{"targets": ["order", "family"], "arch": "convnext_v2", "num_experts": 4, "patch_size": [4, 4], "width": 192, "steps": 11200, "batch_size": 128, "adamw_weight_decay_other_params": 0}
Rows from block 3 of a small image classifier, named by matrix and row number. Rows with one number within an expert belong to one neuron, the router's apart. Each number is 128 + 24 x the weight over its row's rms, rounded and kept within 0 to 255. All counts start at 0. Numbers have three digits each.
Before each expert's rows are labels from the 100 images, of 14976, where the router gives the expert most weight on average: "peak at" is the part of the image that holds the peak. Only what is clearly more common there than usual is listed. The data: photos of arthropod specimens (BIOSCAN-5M). In brackets: how many of the 100.
# router: router (model.blocks.3.mlp.router.weight, 4x192, trained with AdamW), inputs 0-95
# up: expert up (model.blocks.3.mlp.up, 4x96x192), inputs 0-95
# down: expert down (model.blocks.3.mlp.down, 4x192x96, transposed), outputs 0-95

# expert 1
peak at: middle left (34)
router.1:099147094104161101142129123117129137121105064134145126128112106122102111145138131112092115144146182143082138154118162125100159144155106150095177127141085109152146100143134142145116122144080114120095090114132133173152125113135146129145114135127138142174130172168120123129138070105127126119
up.0:121114086124144134143089144151104131168092117149077123115140120090092134128115131123160190131118136133127120158167129114176147137101146152143096138117161130156152131141152128142129127137078129114189129138155152108182145107117085117171164122070127140121161105130125102133174127108078141146
down.0:106133119151161101166104129140107074145107121178176118138138123117129114190108111140119166178118144106099146111125109114133129121142109088132192121141101125116117119129169108130145128132116099105092137175127152141099138150147087148125128119134138111124124142137129165124123117032118155124
up.1:089125180173112110096143106151099104135119136154125082135143077063156152177125123118153109110128108118125117129148114130139114120134141158140139131136112132128150122105104173097135105117090119141101153120142171144102122149137114135165128168115127104124109130130120107122108169117173132104
down.1:127139103118091132159097116084130107127109128136105110105151126074100151144179092199135133097092134116098097146128143158147098171138118150096117184113129209147109133114164147134136108071127125076126119130110132129106149119127162131131134124116188089122127158155128137080115128091149127147
up.2:126126096129111131136154124163126101123124149118137105110135114137120108110141169147142155131116100125107174103106163120083132149157098152122107129122166128140173127106127154104171080180124127125144134129091148103176154137123089160100134115121144158128123175119106102101124128116144137136
down.2:102134146103137134110149133116150148132162172134084178117078125124146126149126168133137128114149120153155122121143140122112114059152150127121137134124152150158082145138088122173127090133120118128108150158113147177099132129124135145144142139147120135127090123116122175130120092160085126152
up.3:119073169139159139112105126146136083134142116157098078160154116149070119136129121111144142098139118113129161108117129135121076141112083101118121086120113141113140125117110116118134121171124129131115125150136086123123119110161094161107185132114122102130147170137104097125089149145133124115
down.3:141131124116096126116127131120177116131124130142157153123130140102122147140117146128140132132114095115125139128116143121149189158096128074112111112134107080093159171127125127101161094154160112125152141126175125101148082065102183120109145137125127076176128145128105104094150149150101159114
up.4:140108119122085111100148138144088167101150110114134136125125129168103157159115104065089144138127131131146148127139090143117107124107157090124135144085123102119135084100096123147167111140113111129098148142158178121143134175124149139155088149134160158112169176122128117172209113139127098146
down.4:154127129109123142137103131146129116161129151110116125143133158153090133131137090158182081072138143120171152119128144132160125128140144129178132121152155103118117167137084107154105117185175094129144103133150127131131116148111172137163149114153118169126154145129179112151150134124126126072
up.5:152126136135115155147175143148192143143158155101127137161146165120164109108141115121119148109158119133102161123129166133128114135139096138195108133142089129126075109106161141140093212161135148125104113119134141139119126126150137153154124112175146144128111088128128102133121132098131108126
down.5:111084112149079134076124095103130132143135190083132121149128136113136122123107138132143097099124117162143156159105130107129115127143109140130134069127137151127177126138112123109067108134126126114132094125120126153136091112123131146111130151119160109105080128157116130137135153141118053132
up.6:130164123105100102174126125128121109127093132162119118088143112100059128105166140098104134179151094104143127099134136189114145152119139073102139146091114130090126151121139099097125143138132143130113132087166159094129117135098155125101104146131156138110102157119135129163156160135126108078
down.6:089156122117114113132089157111108113171138126090145158129171130135128067099124111206116125114131126129096120174151079133126165112140136115128074133146151079091134110170141132131130132140156132161114126155158128122148128121150112161135118108135145133136108113119098100159126123129111104132
up.7:109080141127126192119124140085142125127124133070137141112058138114151142106134109106093150094133148136156128100090147085081120124126093075134117153129150196180088149102118162121163129183103147158139128131153099144109137078106113130155142123109127148164081120162107102123103137142105093122
down.7:130108157102138176187087121110122126176146121121109114135133113124154133124151152150118168142151139133104142135122094117077149139142138115123146113142129112144142127109130118163132144130118090158129103125155148105143139131116166123104126110104132144162149119128124090035183095127116095214
up.8:112154102090128136169141115128127103139155110170123142126186142139107173138159123128146142156121130141179153136119120098130122151144182150109117123122131149159118161083129124140132131134145150083109128108129116126146106165115130110125162104113109091111101140092119137141128170063107142084
down.8:121161162147130084140149131146142073101158123102164173106100119153177120114097114153132131117120147106100117158124153110123119119143144110085131118126132101128188084192150120136105126124115105128170150135085146122128110162133147056130160127126117108099095133117122126123157160140115146114
up.9:137125168123125105112096127129160140096130136108130086125170141135096114119152098120131159111144141141136099058098126137143124110094102146118142106159088140177091155094120127147157088129195087143112128200095145116137133125144157136177114176087120096125127133110140104123116097127134111131
down.9:134131099148151117126089109127085111098127130132106127130127124116127090099104151122137142098153139145124170114144120126148114122158138165127136067106125147170125094133100120116118190128106147097143137165151132113144164101146146135141140055158182103144152154116079181103168115120099142102

# expert 3
peak at: bottom right (48)
router.3:094154188137121100085125109132121175116120135170112122111129143107127107147138109114134065138107152109148110114112137090129094144132124120157120156096116111121126147143128115099130115111143112129113141147143123133111130125137145132139074131104172130080111158121110124137098172141125104099
up.0:145120081148132128126111102136118183134112129136147093128128150090139153126106142140141135121121122166096101134106118155109097149129150112093148121165180156156097108174157147130182146149046086122102134128141117118096135120124145164156100127128122115139153148170120116138120121064128110159
down.0:116128135150104143136127138118095144150168132103080119113101126135144129192093109173144107107161136117143119112127110135133173141147126130131141142158145102106147131124101132150129111134155085129126103135144150119141161131147197122171125126126129145130087134105130093112116138137160186133
up.1:150121106110149085146136118131139137129166151195114163142130138116128131148123138148123115133105138102141142122133153098077122113148089195118132147135142131180144111139162145086138129128145111128097168121076175106116136150114127109125160099140106153122150137095135104132092074100109111142
down.1:118150139150152129134151136108133191119139129146132100134116146144173095085129119135126099136135122169132147100094117099167153119092120164102132127130092132118107142127123090144194109123149141099110096113156079075126131111151123125112149145130127125137175104157132137163124109131161118068
up.2:114136127126129081111153142121150167137116126125081100137130128120114082140127150127116164129132141107143099128145125125133087161114133125136115106083126147174142138110134178162143105081124074107145121128118150132093158105141137113124125145118140150082147095122119108099121114150161106101
down.2:081125127122125113105192115150145123144140155106132132143156087165148153135133170148119059139076141057124119115130165179132071144129124126141123135136126137152155100156130134112139109155107133126115132106160124128105111133141099141110112101097152170128097102129092125133125122144087118065
up.3:134185121124143132105125137114153119146150157126124134129116147123078167153079121129148138182131176100131105116136142131114169102121134128125181124137108133105150112088124129141104125129163131124170135148149085138123149128144136123125103127118133140124123129129128123117202133131120133132
down.3:100135114124135142124135092156127123119155110126158101153164179130123098125138127114091131116056142172129127129108146099158110137124127127155122164137138137122116097165123121124126107108150130124142177136078164152087132073127141139147113139116136088160094158135156080093088160113142124115
up.4:123129132156118118126113095143051135122101125131135123107153147111113151138128119130121132143123149175121111142190094124150121083173123150135108137148141125124126090178145108128077130104142099162179135094127035168163133066086141125131124128099139119162134125117102107140165117169113144132
down.4:155153144110133093096085119112109134095142126147111099197102121099103085162142181112129124109147150142138134133127136107157133151130135138129165144126153089112138129137180108093112105118134103104125130120122092123069153133118095155148167136132096142127121106130141146123102133077107119147
up.5:140105142180136166120110116145140124109135083124156125157144125094115136102127144137142064126156125145158100111127129113130119113136144101148134095147113123103119157112115157113086116123158081082142135137111134098114083123155114075108135115118136125063155127149134135107158088168154117145
down.5:109106126123111156131119143228118084127145158130099103126116114122107138115127162129138106112156123086160130127151119128132141124122150145089129124156115140140090144136184103101113114061135116164094112133127119153179112111180102089126144117130111140117163096160134111133156152121151125133
up.6:079129150087114129145164163153128143132150110155088057151151100075145132150137131149140117092131125098115094091128124112133134136116143139125130138108145129134130108139144136131160146138099194106123137134154181121172091105112099108125157145151121177127138142178125125111134133111116123148
down.6:183122145158152125152143125114139088173107108088142084103078100124162141114099122145082106145147066145110126164139128144169116132149092109140118133119133127094126162087114141145142157140176110110167101117153160100146112082158113100138138132126153129164195101137092175106125119122135118125
up.7:127155122145102159195136150136160130120115124168161176128121134099149124119146116123136121129158128154110123152131126147099138154153095078134073126130129114122133176156112139127125120091128099127152122109126136128105145130134140133118125121119136140107118185140135151088087138155136133113
down.7:126127134138150147115118165138146125117136113152130140105110126107148147134133150145125145139098121126183128140122093094158131129137149133110155132135116133123142132117135124071115117198137180144143083137119111087177101132151102132129146129192150097092145109131125175094060106090049159101
up.8:226135125140176144086069151145127151118110133131133122150111143128136151136083122153101127129106128053122137124130144134145159130118129115107093121148135121124149124135116126110135170127081143112127146164128146131149129096127131166138143099128106161154133094130141112127145140101141094119
down.8:166072127150100111159149105106115142121130126129131133112106170095105105194124129102138157126094110110126165126105102139122214123139131125150113137141160099128115118163148117131109096118132117138105131093099105118118134161122108150179113086126109149136131120140132166136168133123128130155
up.9:148113129106043130106158112112147115145089129125082114126128153108091142161092104128122160130109112118127126121136133117074120166093111153115152160106124108118101092134147188135129129137071126146095108169156114136079093172126081097124107116133098090127158086118121140119161146167099111085
down.9:148133104103130136138142110128117160146094140122152142149179163128126123149105109145087184147117158112120148121115147084096100117162103157156127072109123107125129076106137150128132166096132114146124131127113113160135138112155125156116179117162138125080111101143131151155126128152147134140

# expert 0
peak at: top right (45)
router.0:174169131134109133124159175161122151169093132110133127147148149119123107115089160133150155084110119144081143121163122128142134135121132123134113159147121149123130124092089149118157150083164143131147148092106150129107119123134105141106117103155124084122139119079124117071163152117111114152
up.0:132105112130147137141152149107096097133113117142144143154130136109111102138119108180134154148121147136111124166160116130121128153168155180138165130116127128159107116084125099116127132121116110153107131158119091138166084118116098078164178123097140122131116111128138141117138146130134129112
down.0:166153118127137140113128125078111151118126127121110165166100135186136143163119157102177156140051107114115102119131176154124094133122173141117098154153133105124156138166105107121165089157155116133089114075129129115152102102144148121148115115132228083117179132149148089056159163128094177136
up.1:161130109117094092105135138097157125153186151142125095118134117139164104157155141146129187122112098119133116114195119131169106144108122142135103127147110141122186156089107095133101130088100140132127110128101127125112172099121169154121145098113141070127103124121144137131102117129129157143
down.1:130129101173142109126126119130132064111124107141139174133128129160094107095130117111146142139116148089129115128132137110101164130146091104128078125167122122124154107132132129179092124133108147125132118107083134128121126105073083142125150120137144093136177119120124103164190123158145135111
up.2:155106127127128114115100140118141141138110178172134137170109141141150141123115113115174106074105154087138134176137122132082107129125159122126104118108113201123111172173133114123081122128129138127112125132129100142138172171135128148128108150122155137131116114092169142147134100148181109122
down.2:130147180122121121145137128152150123127113133126112134085133174160115170130104135132105152116170105159141118137142113141112117149109128123132145133142130145144165116090170135137141172146133118126102136150142104071146122196058129121138118143124119127110130118087171146151109083164140132107
up.3:156181126100127160107194169115129124121147167136157147097148132115158121118142080136115128118117117130098113144131120087061153153155134120068092108148121115111114129094176143145095130113130146083119104074107113110116130141173158161124116119127125143141145138146119119116091126145112133140
down.3:075116114142140130100131096071128124092104133118139119123099131100161158107113124088154135127160116121122116098097144103126153149158111127084114124164127129127117120114099154177098135145131138145140136040147130149139116125098124135146109093115171099112094152109119128141126162121108130128
up.4:134131116121103154128116113099114134128108102109090150131130137146128106109136137132135139139142113096149093126128160115120124158114097118167138119137137177114107142167119117116151108139144128130187164109092118107145143142102147134110121115093157156127089105144149137136124171150089125126
down.4:087119168128158091132112136137128126128083122107162133115127165100129133132124106101155149153111074127128128120110097112120072131112124156131155164124161140073103146119138069117145093152117160111096127182154118133125103067130088168121140122127134112151124103122136132195145065139128129090
up.5:134152146122123183137194151140104151139144131120132145096122128169119166120203107067094141181110122159127130141116109127160148109128140129128159113127133117127120100119120146122122112169132178137141110144133117125138148130170151092143123142089086132142158112129102126112114148101127166157
down.5:155092127132098138086150046153126122125167170163059129183115113127132100122187142117119079112146124130122088141091150134157160142116103124161064121099146132108131134131120167140133135100146137163155108158140112120139120132146132136151138121120129146112141156094133102099119116158121183092
up.6:154139107156155144130088121124146143122102098129118174104102134145156118107115127154116131092133085148130124090131170156128180125085161095146130121144152101108111128136162170171117131129124164135114116121114121106127081113130097151107122108089106126161109085135110148082120173128124127127
down.6:126157152152129120160181144089140160105116137123143116118128133153103141135172117120086106167071115062122163150127109101099083109103096167129132124139123170136139150165089144108100104129128171082111131119146131147159128123134140126151105129128126138130116111144127136134097153116067146107
up.7:163136129115128088118134107138149111118135142139116186147076158125102145129105130163131118114116090105155100158127113165192151128157136163108139129116140153131159141166120150150116070153077146155128152085091120118132111181136112187171158142138122138134174122072116125123114169158129129140
down.7:101134121158133104102124134132157102155143141125153109109136127095140127110146146135080127152172105125109108111107186087102106111106102129174135144148138143165121137116126150101076103128128099056183149135075160139140095158143133143118147109115140130142119120100144164130101150127138118117
up.8:113183136127126136140113137125131125124135142130150124129083144126086120125130143111128073126154142101172140169143124095126100127131166146160154135135148110152136145157095152142082099116175101151126092140143128136162134130149145144099128149131139102137140122128122110115128130119120128124
down.8:128099138131130096101109153158124129122103141111094113137123125119153143126124144136102207130093119136129122137090150150131127122173088119158158143113123145151121120111138144154128147091115113162164097175110148078111137156126147129143114142147079126186121153123140123113160128112147141149
up.9:113080140100112092130103118142149148133129132165146120124181135159112148122130124145144084123129186127135138126106143149118119125136128128114082101114130115108126099134163138128160127096162117154117105096087083140120123111174110106124133123135135146123164114140040109127134137146104145127
down.9:078115136113100158103148139171097078094128134169126115128129108109145098131130128162136126123123166158125127107125102110108094119157094211149108180126171158142165151109156124152155124155118137136139107124120115179148117161183102143096122150110113127127122138125147124095087098132133085101