config.toml
model = "image classifier"
dataset = "photos of arthropod specimens (BIOSCAN-5M)"
train_examples = 195000
image_size = 32
crop_scale_min = 0.7
horizontal_flip = true
color_jitter = 0.1
targets = ["order", "family"]
num_classes = [18, 218]
arch = "convnext_v2"
isotropic = true
norm = "layernorm_no_bias"
hidden_act = "star_relu"
moe = "top_k"
num_experts = 4
moe_every = 1
expert_mlp_ratio = 0.5
experts_per_token = 2
shared_expert = false
patch_size = [4, 4]
conv_stem = true
layers = 12
width = 192
kernel_size = 7
loss = "cross_entropy"
optimizer = "soap"
beta2 = 0.99
learning_rate = 0.0026
beta1 = 0.95
shampoo_beta = 0.99
eps = 1e-08
precondition_frequency = 16
max_precond_dim = 1024
one_sided = false
adamw_lr_other_params = 0.0025
max_grad_norm = 5.0
l1_shrink = 0.003
max_steps = 11200
batch_size = 128
epochs = 7.4
lr_schedule = "cosine"
final_lr_fraction = 0.05
warmup_steps = 560
weight_decay = 0.1
adamw_weight_decay_other_params = 0
Rows from expert 1 of block 7, named by matrix and row number. Rows with one number belong to one neuron. Each number is 128 + 32 x the weight over its row's rms, rounded and kept within 0 to 255. All counts start at 0. Numbers have three digits each. After the name is the row's rms in percent of the matrix's.
# up: expert up (model.blocks.7.mlp.up, 4x96x192), inputs 128-191
# down: expert down (model.blocks.7.mlp.down, 4x192x96, transposed), outputs 128-191
up.35 107:101071147112195115087197066098118122120136146118127110127116187138129087073153130115137148110138119092140019088143162041103152126081105100141140149135139128051063140114154142110101108133126032
down.35 096:120139125130088173152112032154077145126079126115112180101108107120068156142149173142106122132090124163121156086155101129162054126064127136099100148153092101155171033128142127115071204112167138
up.36 090:142170081141127121173130129128136125136061088142202095106169138179099132184135161142122189127163105155122140099090123131121151071113118091154113213134151125087105117113145080121145150128090107
down.36 100:099098136206090106160164193126058129131148060144120137092113174109172139138141149131162170158202175130079105136137196175122105149113126131114117139155127122121119129104086158093143085166169130
up.37 106:155140141092128087103123136135077141060149130119159120130129126127070133194076103152165110157118118120127163124092130094095137127162172136183121167093127134154137182123160159157159143180101088
down.37 105:181154151110035161161099162173080132138131155228162173131125113143162116113160119171086174134125134085146160122114070092164152130105129173124051118120114153134170099131118116102181091118107081
up.38 091:111156073169093089134133158122117128148102118081149131108139091134096092135112112108095127129080118111202140151135134093143107144095131128100104094138127123167150131110104168137146122119184128
down.38 108:107132075114156212044128178118130131103095074171157094124146066124144107161117134081141166105136095126120072102138144129118139188127126220143108127167166109123139122150123118130146127131091113
up.39 109:152167135118142160134103167127142092128098076118110137137150079128101136129105156130102090161119115109160105088143108120074115128103125077160112130097109121106109087125176167129157148162101200
down.39 101:086102148136127153056190173136080097132146108105095144097055137151089140134149118109190106115104152115200081117148154136126154134142183088171131107198129200124120180132114152218135105176123121
up.40 102:172114152119110165168112126148076093103158060156115083081145214135146158153106133102142064111166175127139116150155192134134082121135190166153098167171109108163129098075073128182091131104133159
down.40 098:150093086129139155072145176137136093128163133145133158160149150065140122160203144163096138057166083130067142161153177147205164141093131167091086106167153169125125158158148116171131157116124157
up.41 098:164094110161135114126099139156125114124132059164099169169111151060127144138127080098135126120085085116160170127119109108155147060114137061101104142108131120131171168173168117184101164130125134
down.41 105:145171154112152150149159105127110172136110142132111134144197147086133092171095155127166136112089135115147126131152143166123125092176158135139126134143107185129151068080109126147168109103162169
up.42 104:174142093082102100119111185135115188119187117153126169060085182066161179164096147086098123156201125060184103103135125157130107154109115124150130181131069144170133179155159096180074113098112155
down.42 096:097167140109074126045122133160118059122120111098109119152144114100113140134202182117128086174135102143131100093075141149191151179066143176141046123144130135037124145176110112133092081131175100
up.43 109:149084145126088117096150171131128123106108131109150124092125128122132090152069111115130128180084147129161148126072120135136136223134177112131181097153108106127138089136132116185127174132116139
down.43 101:137141094208213097084118154148128131187172087143071150139098135104112105154123105166132143143088121155121110104155155134149164196149184142159133098164139143080102054166149141076139168129090126
up.44 090:112090107135190049085130123134124132126110127121113117130147137050132102131137121117122115143113115072128086179091131127151181141122114128091083148072119153161127125130097136102133176173112090
down.44 095:120102110128145149169137105149169164149117064161025114134139064142071148095091104080089141097131120148188117090095120168148068109123141145126077156086116162124133131113112133107047131121132179
up.45 102:116181092103092114126077071131155125097130122146159177124125080136122163100148072058131112202159183142128091105104088108143088116111086124157155134119162104144101154147122171127113164186080081
down.45 110:114168109133138157094156105130136158131101097105155123123115140105115151128132114146142153100075084121145129185169073155125115103085142086166166131078093114128162143166104182092154127115136099
up.46 099:117145183143162132144187091067107107139098134155157091127167105128135106082142123146112097130150106121129233109083134141063146127133174122131117141149081136161131173132131131106073166139144085
down.46 095:052185121151119127171160095119088115180136123187105138128104126134128156129119139152158119103153179132104174148155100139150150110141149158205095138046120130103154102152142118170122180135106184
up.47 102:126095134130114148135084215142079112087120114139198115157139154226154140089063060093176142174113135139079104171156127131180116154097160174119108169118140157130136109144130214138119156127091129
down.47 095:098172112131112162153149138108207140143151122146131130194108118150094120093112115096158135123152116154092169102149117099134185155085118097143147155159127144123087159083095111094068123127126119
up.48 099:120101157098124121057118188112193135132150121140151134078182131173123145146041099108151104104158144116182120178109111191169156173121178094107124129093166157096124033114115131130105136107127115
down.48 105:115176113134112137203136094118095107062184132167125126161143166084149104132146132113137098147112133113152151163120155126109133157151091105174114127098063114072251082111130060084177106088087096
up.49 095:078145167127097138132105104180087117124095154148119126077144137136151120175115135157151099134128189105094129138099094111132084101143112145160092121159107082129072135116154152136133143140153143
down.49 095:079130154179184136129164136070138136124123093076106110089078083122155128151175138133127071022162126118102120161128188123158103115130128143103093067168120108132078080108100136135144127185111128
up.50 096:129082151112110129105134138133076142156120119114158057143100152140130045092153096072123125139134239134106150175194143108175096173128141132097106197192131160116121139146154141153126159114150134
down.50 100:108134096094128156162167161105134166145167127129163174113155120091098134149171172171216099123134100151066128079067083153152155132122106071116165143137056131110095126162157167135144135121072181
up.51 096:111132175155105107125133146144080123152167154140061175093133124104104123145144166154098102136131191133141124115047118085130120172091110127123192104151120204118144190126158121172154140131116059
down.51 091:174158074105147176121144133100114105151179081104146188133134154140135119108102122130103155117126121082147135154124092132150096127096139185126111166132125129150173150127116131118047177120198154
up.52 096:114155132104132141168142170165156086108079064107133132131111143105126113228129118206141106183157090102119129167114113137157139122114116112100127110165161117116097124169144149126129145128106117
down.52 098:124131156133132182126121107135091160141129131064095073137117150118146090187135098126144114169096114098064133183070100155187096127098121099157098096145211133169116081165081090072142091142169182
up.53 112:172114164136153081113134170127121194193115091155151099128140128081144126122119128171163100137117170142137069143097151142093132109140102133054122143144173136104108143163163155145166161163153189
down.53 102:201167078122111167119182128166143099125129139095137134168146104135129147159138191132123137112114090133158143127147128134138092103108141133021112162158090143159160123164088139116135177128127101
up.54 111:156115085147140144183165082069141170117127132115099134168129095159128130163136079124135128124152190216196145160080174151105144111140092155157144090137124152090102073131137108141147142093131116
down.54 116:104152121120118127109128147108059124093119124114132132097074147155107129065115148150088153078077141128062135163132112136167154083095131203116081075091159108130165138070127119127057128076064123
up.55 103:066156099195140153083109142206144084147125148153130103189119173175140103123165132124139128110114140127066141172107203126147148151132089110119120173105129142088082119140092153143112161107128158
down.55 104:067097062135143112132128161147114147120120087174137144087158254098149148109101126073147123091144161110148104113077106132085135148162129130199093150109117124140097124100100100116138139125140126
up.56 109:174096125130144143141065135120121110139172124122113125098083161101064146154114134176115145136160168104128130080150123165144143101102123055171149150109089110150136147154126169044105105105120142
down.56 108:103134135174116198094145150083181154141143125145114146156137104174123128107153121123137107124133148114167085093184121123111120162078114144139176161126138162062153100136137043145127117147115080
up.57 096:102088153186155127088118118117174089177166110181188214126151125130129144118079157044156122121137126127112095116155175126151141139152109088228115167111136125135089133179114136127138129156241137
down.57 096:185123168100163134207101143179089131097090091136129156148129167194171111116149069114125100122148191127133149095172143153129110080100086075179100172147121160112142173126081131154127097109100090
up.58 099:144097119140126158115104160159173061078120109119097087138125106143133126163171094143134105172118098115121142159191150151157121060131132115116111170106108136111110108167072144114145095119133074
down.58 113:108130154109116119109196123122117125141167136136075050122147070043075165096143087137165104193195153148157106077083109154132148104179127129141174098153147079119084129147110122108132151133090177
up.59 083:136102135162169140125145070076134145122195116163124136123126124165140046101108131114152126114107076118128123185104114097063145187115181099094112107107118102159101072120171154147144082201117108
down.59 085:121111187118082145116144137127154137210133157136136121102125158142116111129098133137122130129099085102146131128076144135143127133074138194096160191151113094122115114105169180144200124161094122
up.60 096:097123154121151150177120136130106104125106152104143113144102149107145107150139101127082075095180154116120160131110131134148122141127133084126145162112136189108079135131124112088100133132156113
down.60 097:167142113143156152128082127160207146139092122126190059115100102148087146077137181168090173128104161155119104138151137180144150138156106153056127106098126124151117123179153035130134078141106132
up.61 095:126168101116141138181126115072117136102130124105097149118113117116059108135128171150133134130133128074121141128145080134037123134108215104105101121067064116098107151122142111128113149104133140
down.61 102:134121113108146131095125179145151067126174128184106128105128140081150111104137077153107105141148187078102155177146144153095144073222091215184115125130173072171058097106116082177160127127122134
up.62 096:092100121116141129159072130128096088068183127180135109099091045120118096187097123185181210127197163122148119114130206180091107129127149139165162123126091099139119182098098186143114133121148146
down.62 098:150177113132124222133113087168178133110131180133194132163160184152122103110126136150110104042138093106179192036119114140101121136168153121128154134115050097076109156114156068158105120164108099
up.63 122:131127144096123150089183125121149095141084101144111130079158069117201078175124097082149154159102152139128149088104132141128153096157135101196102073208082137167097097142114099123135156111150150
down.63 097:173132092088143155119144118144150121128106109180130122121148121159144073143154146109164165097089098106102125156147134117179088145147149130141146047109059179121127141103145149063142119179112081
up.64 094:079109127080143128127138121074133121168082108139139133105150137096055100138092083160178149192083143138134134146154127076104130094165126148130140086153154096146097133130170146143134065149020159
down.64 105:128146101108127130183081128102191161162128132132177180103138187136106149135139131154125162105141128136121198155118239139128135150063127123129118186060114119128198126188100142111103117147126148
up.65 095:098110142153104138124060072065083099095118122134178135130158152074130112138118113181133188168173051147142117117182132106148119066126148107129111081086096094110164055105114139101055099151054121
down.65 094:107103154151081124104193086146128081114097120122146141137112117095133143086136155186094125108119129135135071114088185033128095136120148151098101140146146151142119128142168090162163072136207085
up.66 095:084164144125139134064149139150099170121173157169158153123117132152131065096128092022099099121140177096168163150087144086154108120178127069085137147135059144191164176123052120135136107120138144
down.66 103:117150173151198170132140140137153135080086160104096155109147166145093085136131181113098131132162057117123134135114118125157133143113162195123102125083106089068163096138124149127127105121095118
up.67 099:090102082120109138140084147121112129143106119145115157132115183130191094158154074185133133149116182155106213110097117079119208101119115080207170091148097117165115175133141100073147109095149119
down.67 108:114124111139135142155091092147112129137131147122066128167152183123153146122106124177129131068131094096173170179116139154183168128136137172051118144116129123145097124164142133139124100110118124
up.68 100:163140110082165155163128122046120102115109113165130136124146128139164095057097058135167180161097127124137174145071117100129172068147157182126196154122130142123084119103106131168138093139136136
down.68 095:092110160103191116115096083118121133154105080076124112132141081145129148125128152164137105139125078122138114111107132138136096147171068152134139126104100062134115139171118092099115126108115131
up.69 102:148120141187144089072193136133065075177113104186149152145128135142120132108133164118157126045140110169134074128086184067126129123116129130077148100109079118139109189080190131149124128132121123
down.69 113:101116076174091100135167097146128082089056142140125140085126131146124112079088155136158156190111051116160124107131145100169156088203131091149098138141084121129108123127148154117146194100074178
up.70 110:057126161104167180136120133117121122158118106146087084110124068194096134106104243150137149124132124123144096111109111126128157135133137122058153116079114120188106146255118147146094124082159134
down.70 101:120126217123078175150107070171144111120071153151131195110104111129176120139111145105148167134112124119119132137102117147133109150146162090114203097100057101123114148132159099145122178083167067
up.71 096:175147208143102144138132174168114137100079133092126096168043139168189196138125091113134113098143118159091185155123083144071102105038053138113118133135121173138126108156109147134132085089139105
down.71 091:153086152093095083123103203105132126110118168087151132164129081172122127136124067129161107206190128167083138095127114165109092131214093093127146107172125148198129105142143151098141069130134129
up.72 117:117134119134165139104162109101112138148120079102227195142128046078045130140089167145133157123079127115156128144126148128187090157126110078113157055110126115120118123148097128115177099170128148
down.72 106:094092137104143135119078096120098148139061099116130106100097135095125108180130139121092130137135096140161178214082118113132177176117110143153117200144159167179092069164037141130076123138108081
up.73 085:137119234152113147158099133111084120130117159142131140105129150069117136143120142107132127124152130168121113117119098127085216067161097119108131219065071176139081107116115107100209142219129148
down.73 093:144140109163151131093162153077102182129135102195145123131222164150121132154170091122144202159130130179105144089144155076136104145159208109095178120111123088131149144105075133087118149138097139
up.74 105:195114158104110121130140135163171183121158113066131172119132084101136084180112126128136242133183114109108138081098224152118166076121080094132117094139136118145136096094182121102146129114125118
down.74 101:132124135101113128130118144041112112191124165115128102176157205141117140038103153199070127106112132160094144123137113148104083210115122140157062115155120123102144112116113139136153141115130187
up.75 100:147082087074099090118080079120125119159080105045132152078118118155139024148061090120132100126177161126123127160171149192143151135144157162164156122135139067090099127135209131112145110133152092
down.75 105:135156160086129101117140121124139116142144040191121138137176174145098121150127127096119170169146083134088132086134206177132100067083079132078131126111134130131148128139101105153112137144113119
up.76 097:158125009116196140124131153161113166110107128139134148110151152107127128134067103132147123119129126117129127138136072108133157075162085131126125136069170137102184121135134138101132096064120133
down.76 099:160144154188120169090102115086116128086118069141158106191153110158166169115125146129095058122106155144210121102141078110164172121139096193131157133104138150099135157124151139114097093165208139
up.77 100:158152135082131080140060119118122138068071117197134113150078109158105127086170103133142170058143184140088139156055108138114111075106110124142164041128184131097126093172096128127115119103114151
down.77 096:124091131147112126145161197118095090030056156105128136155172114092159131103175075098134153124113128193107126157188136140080163100133178122103099128150120092109096154134104166114180115176063103
up.78 100:186129164150071124134155137127132114133138148161147119115128053148122077082125185117157152129189156155143138089144136181136153123124142136120130174132093227139032112116083162128138108153117085
down.78 108:158167160102131145112108060116110134128226129105149124105000145124143098116137124155214163079147127162171085129152123088154138106144128102093149160110179127161156109104125142116168160127116120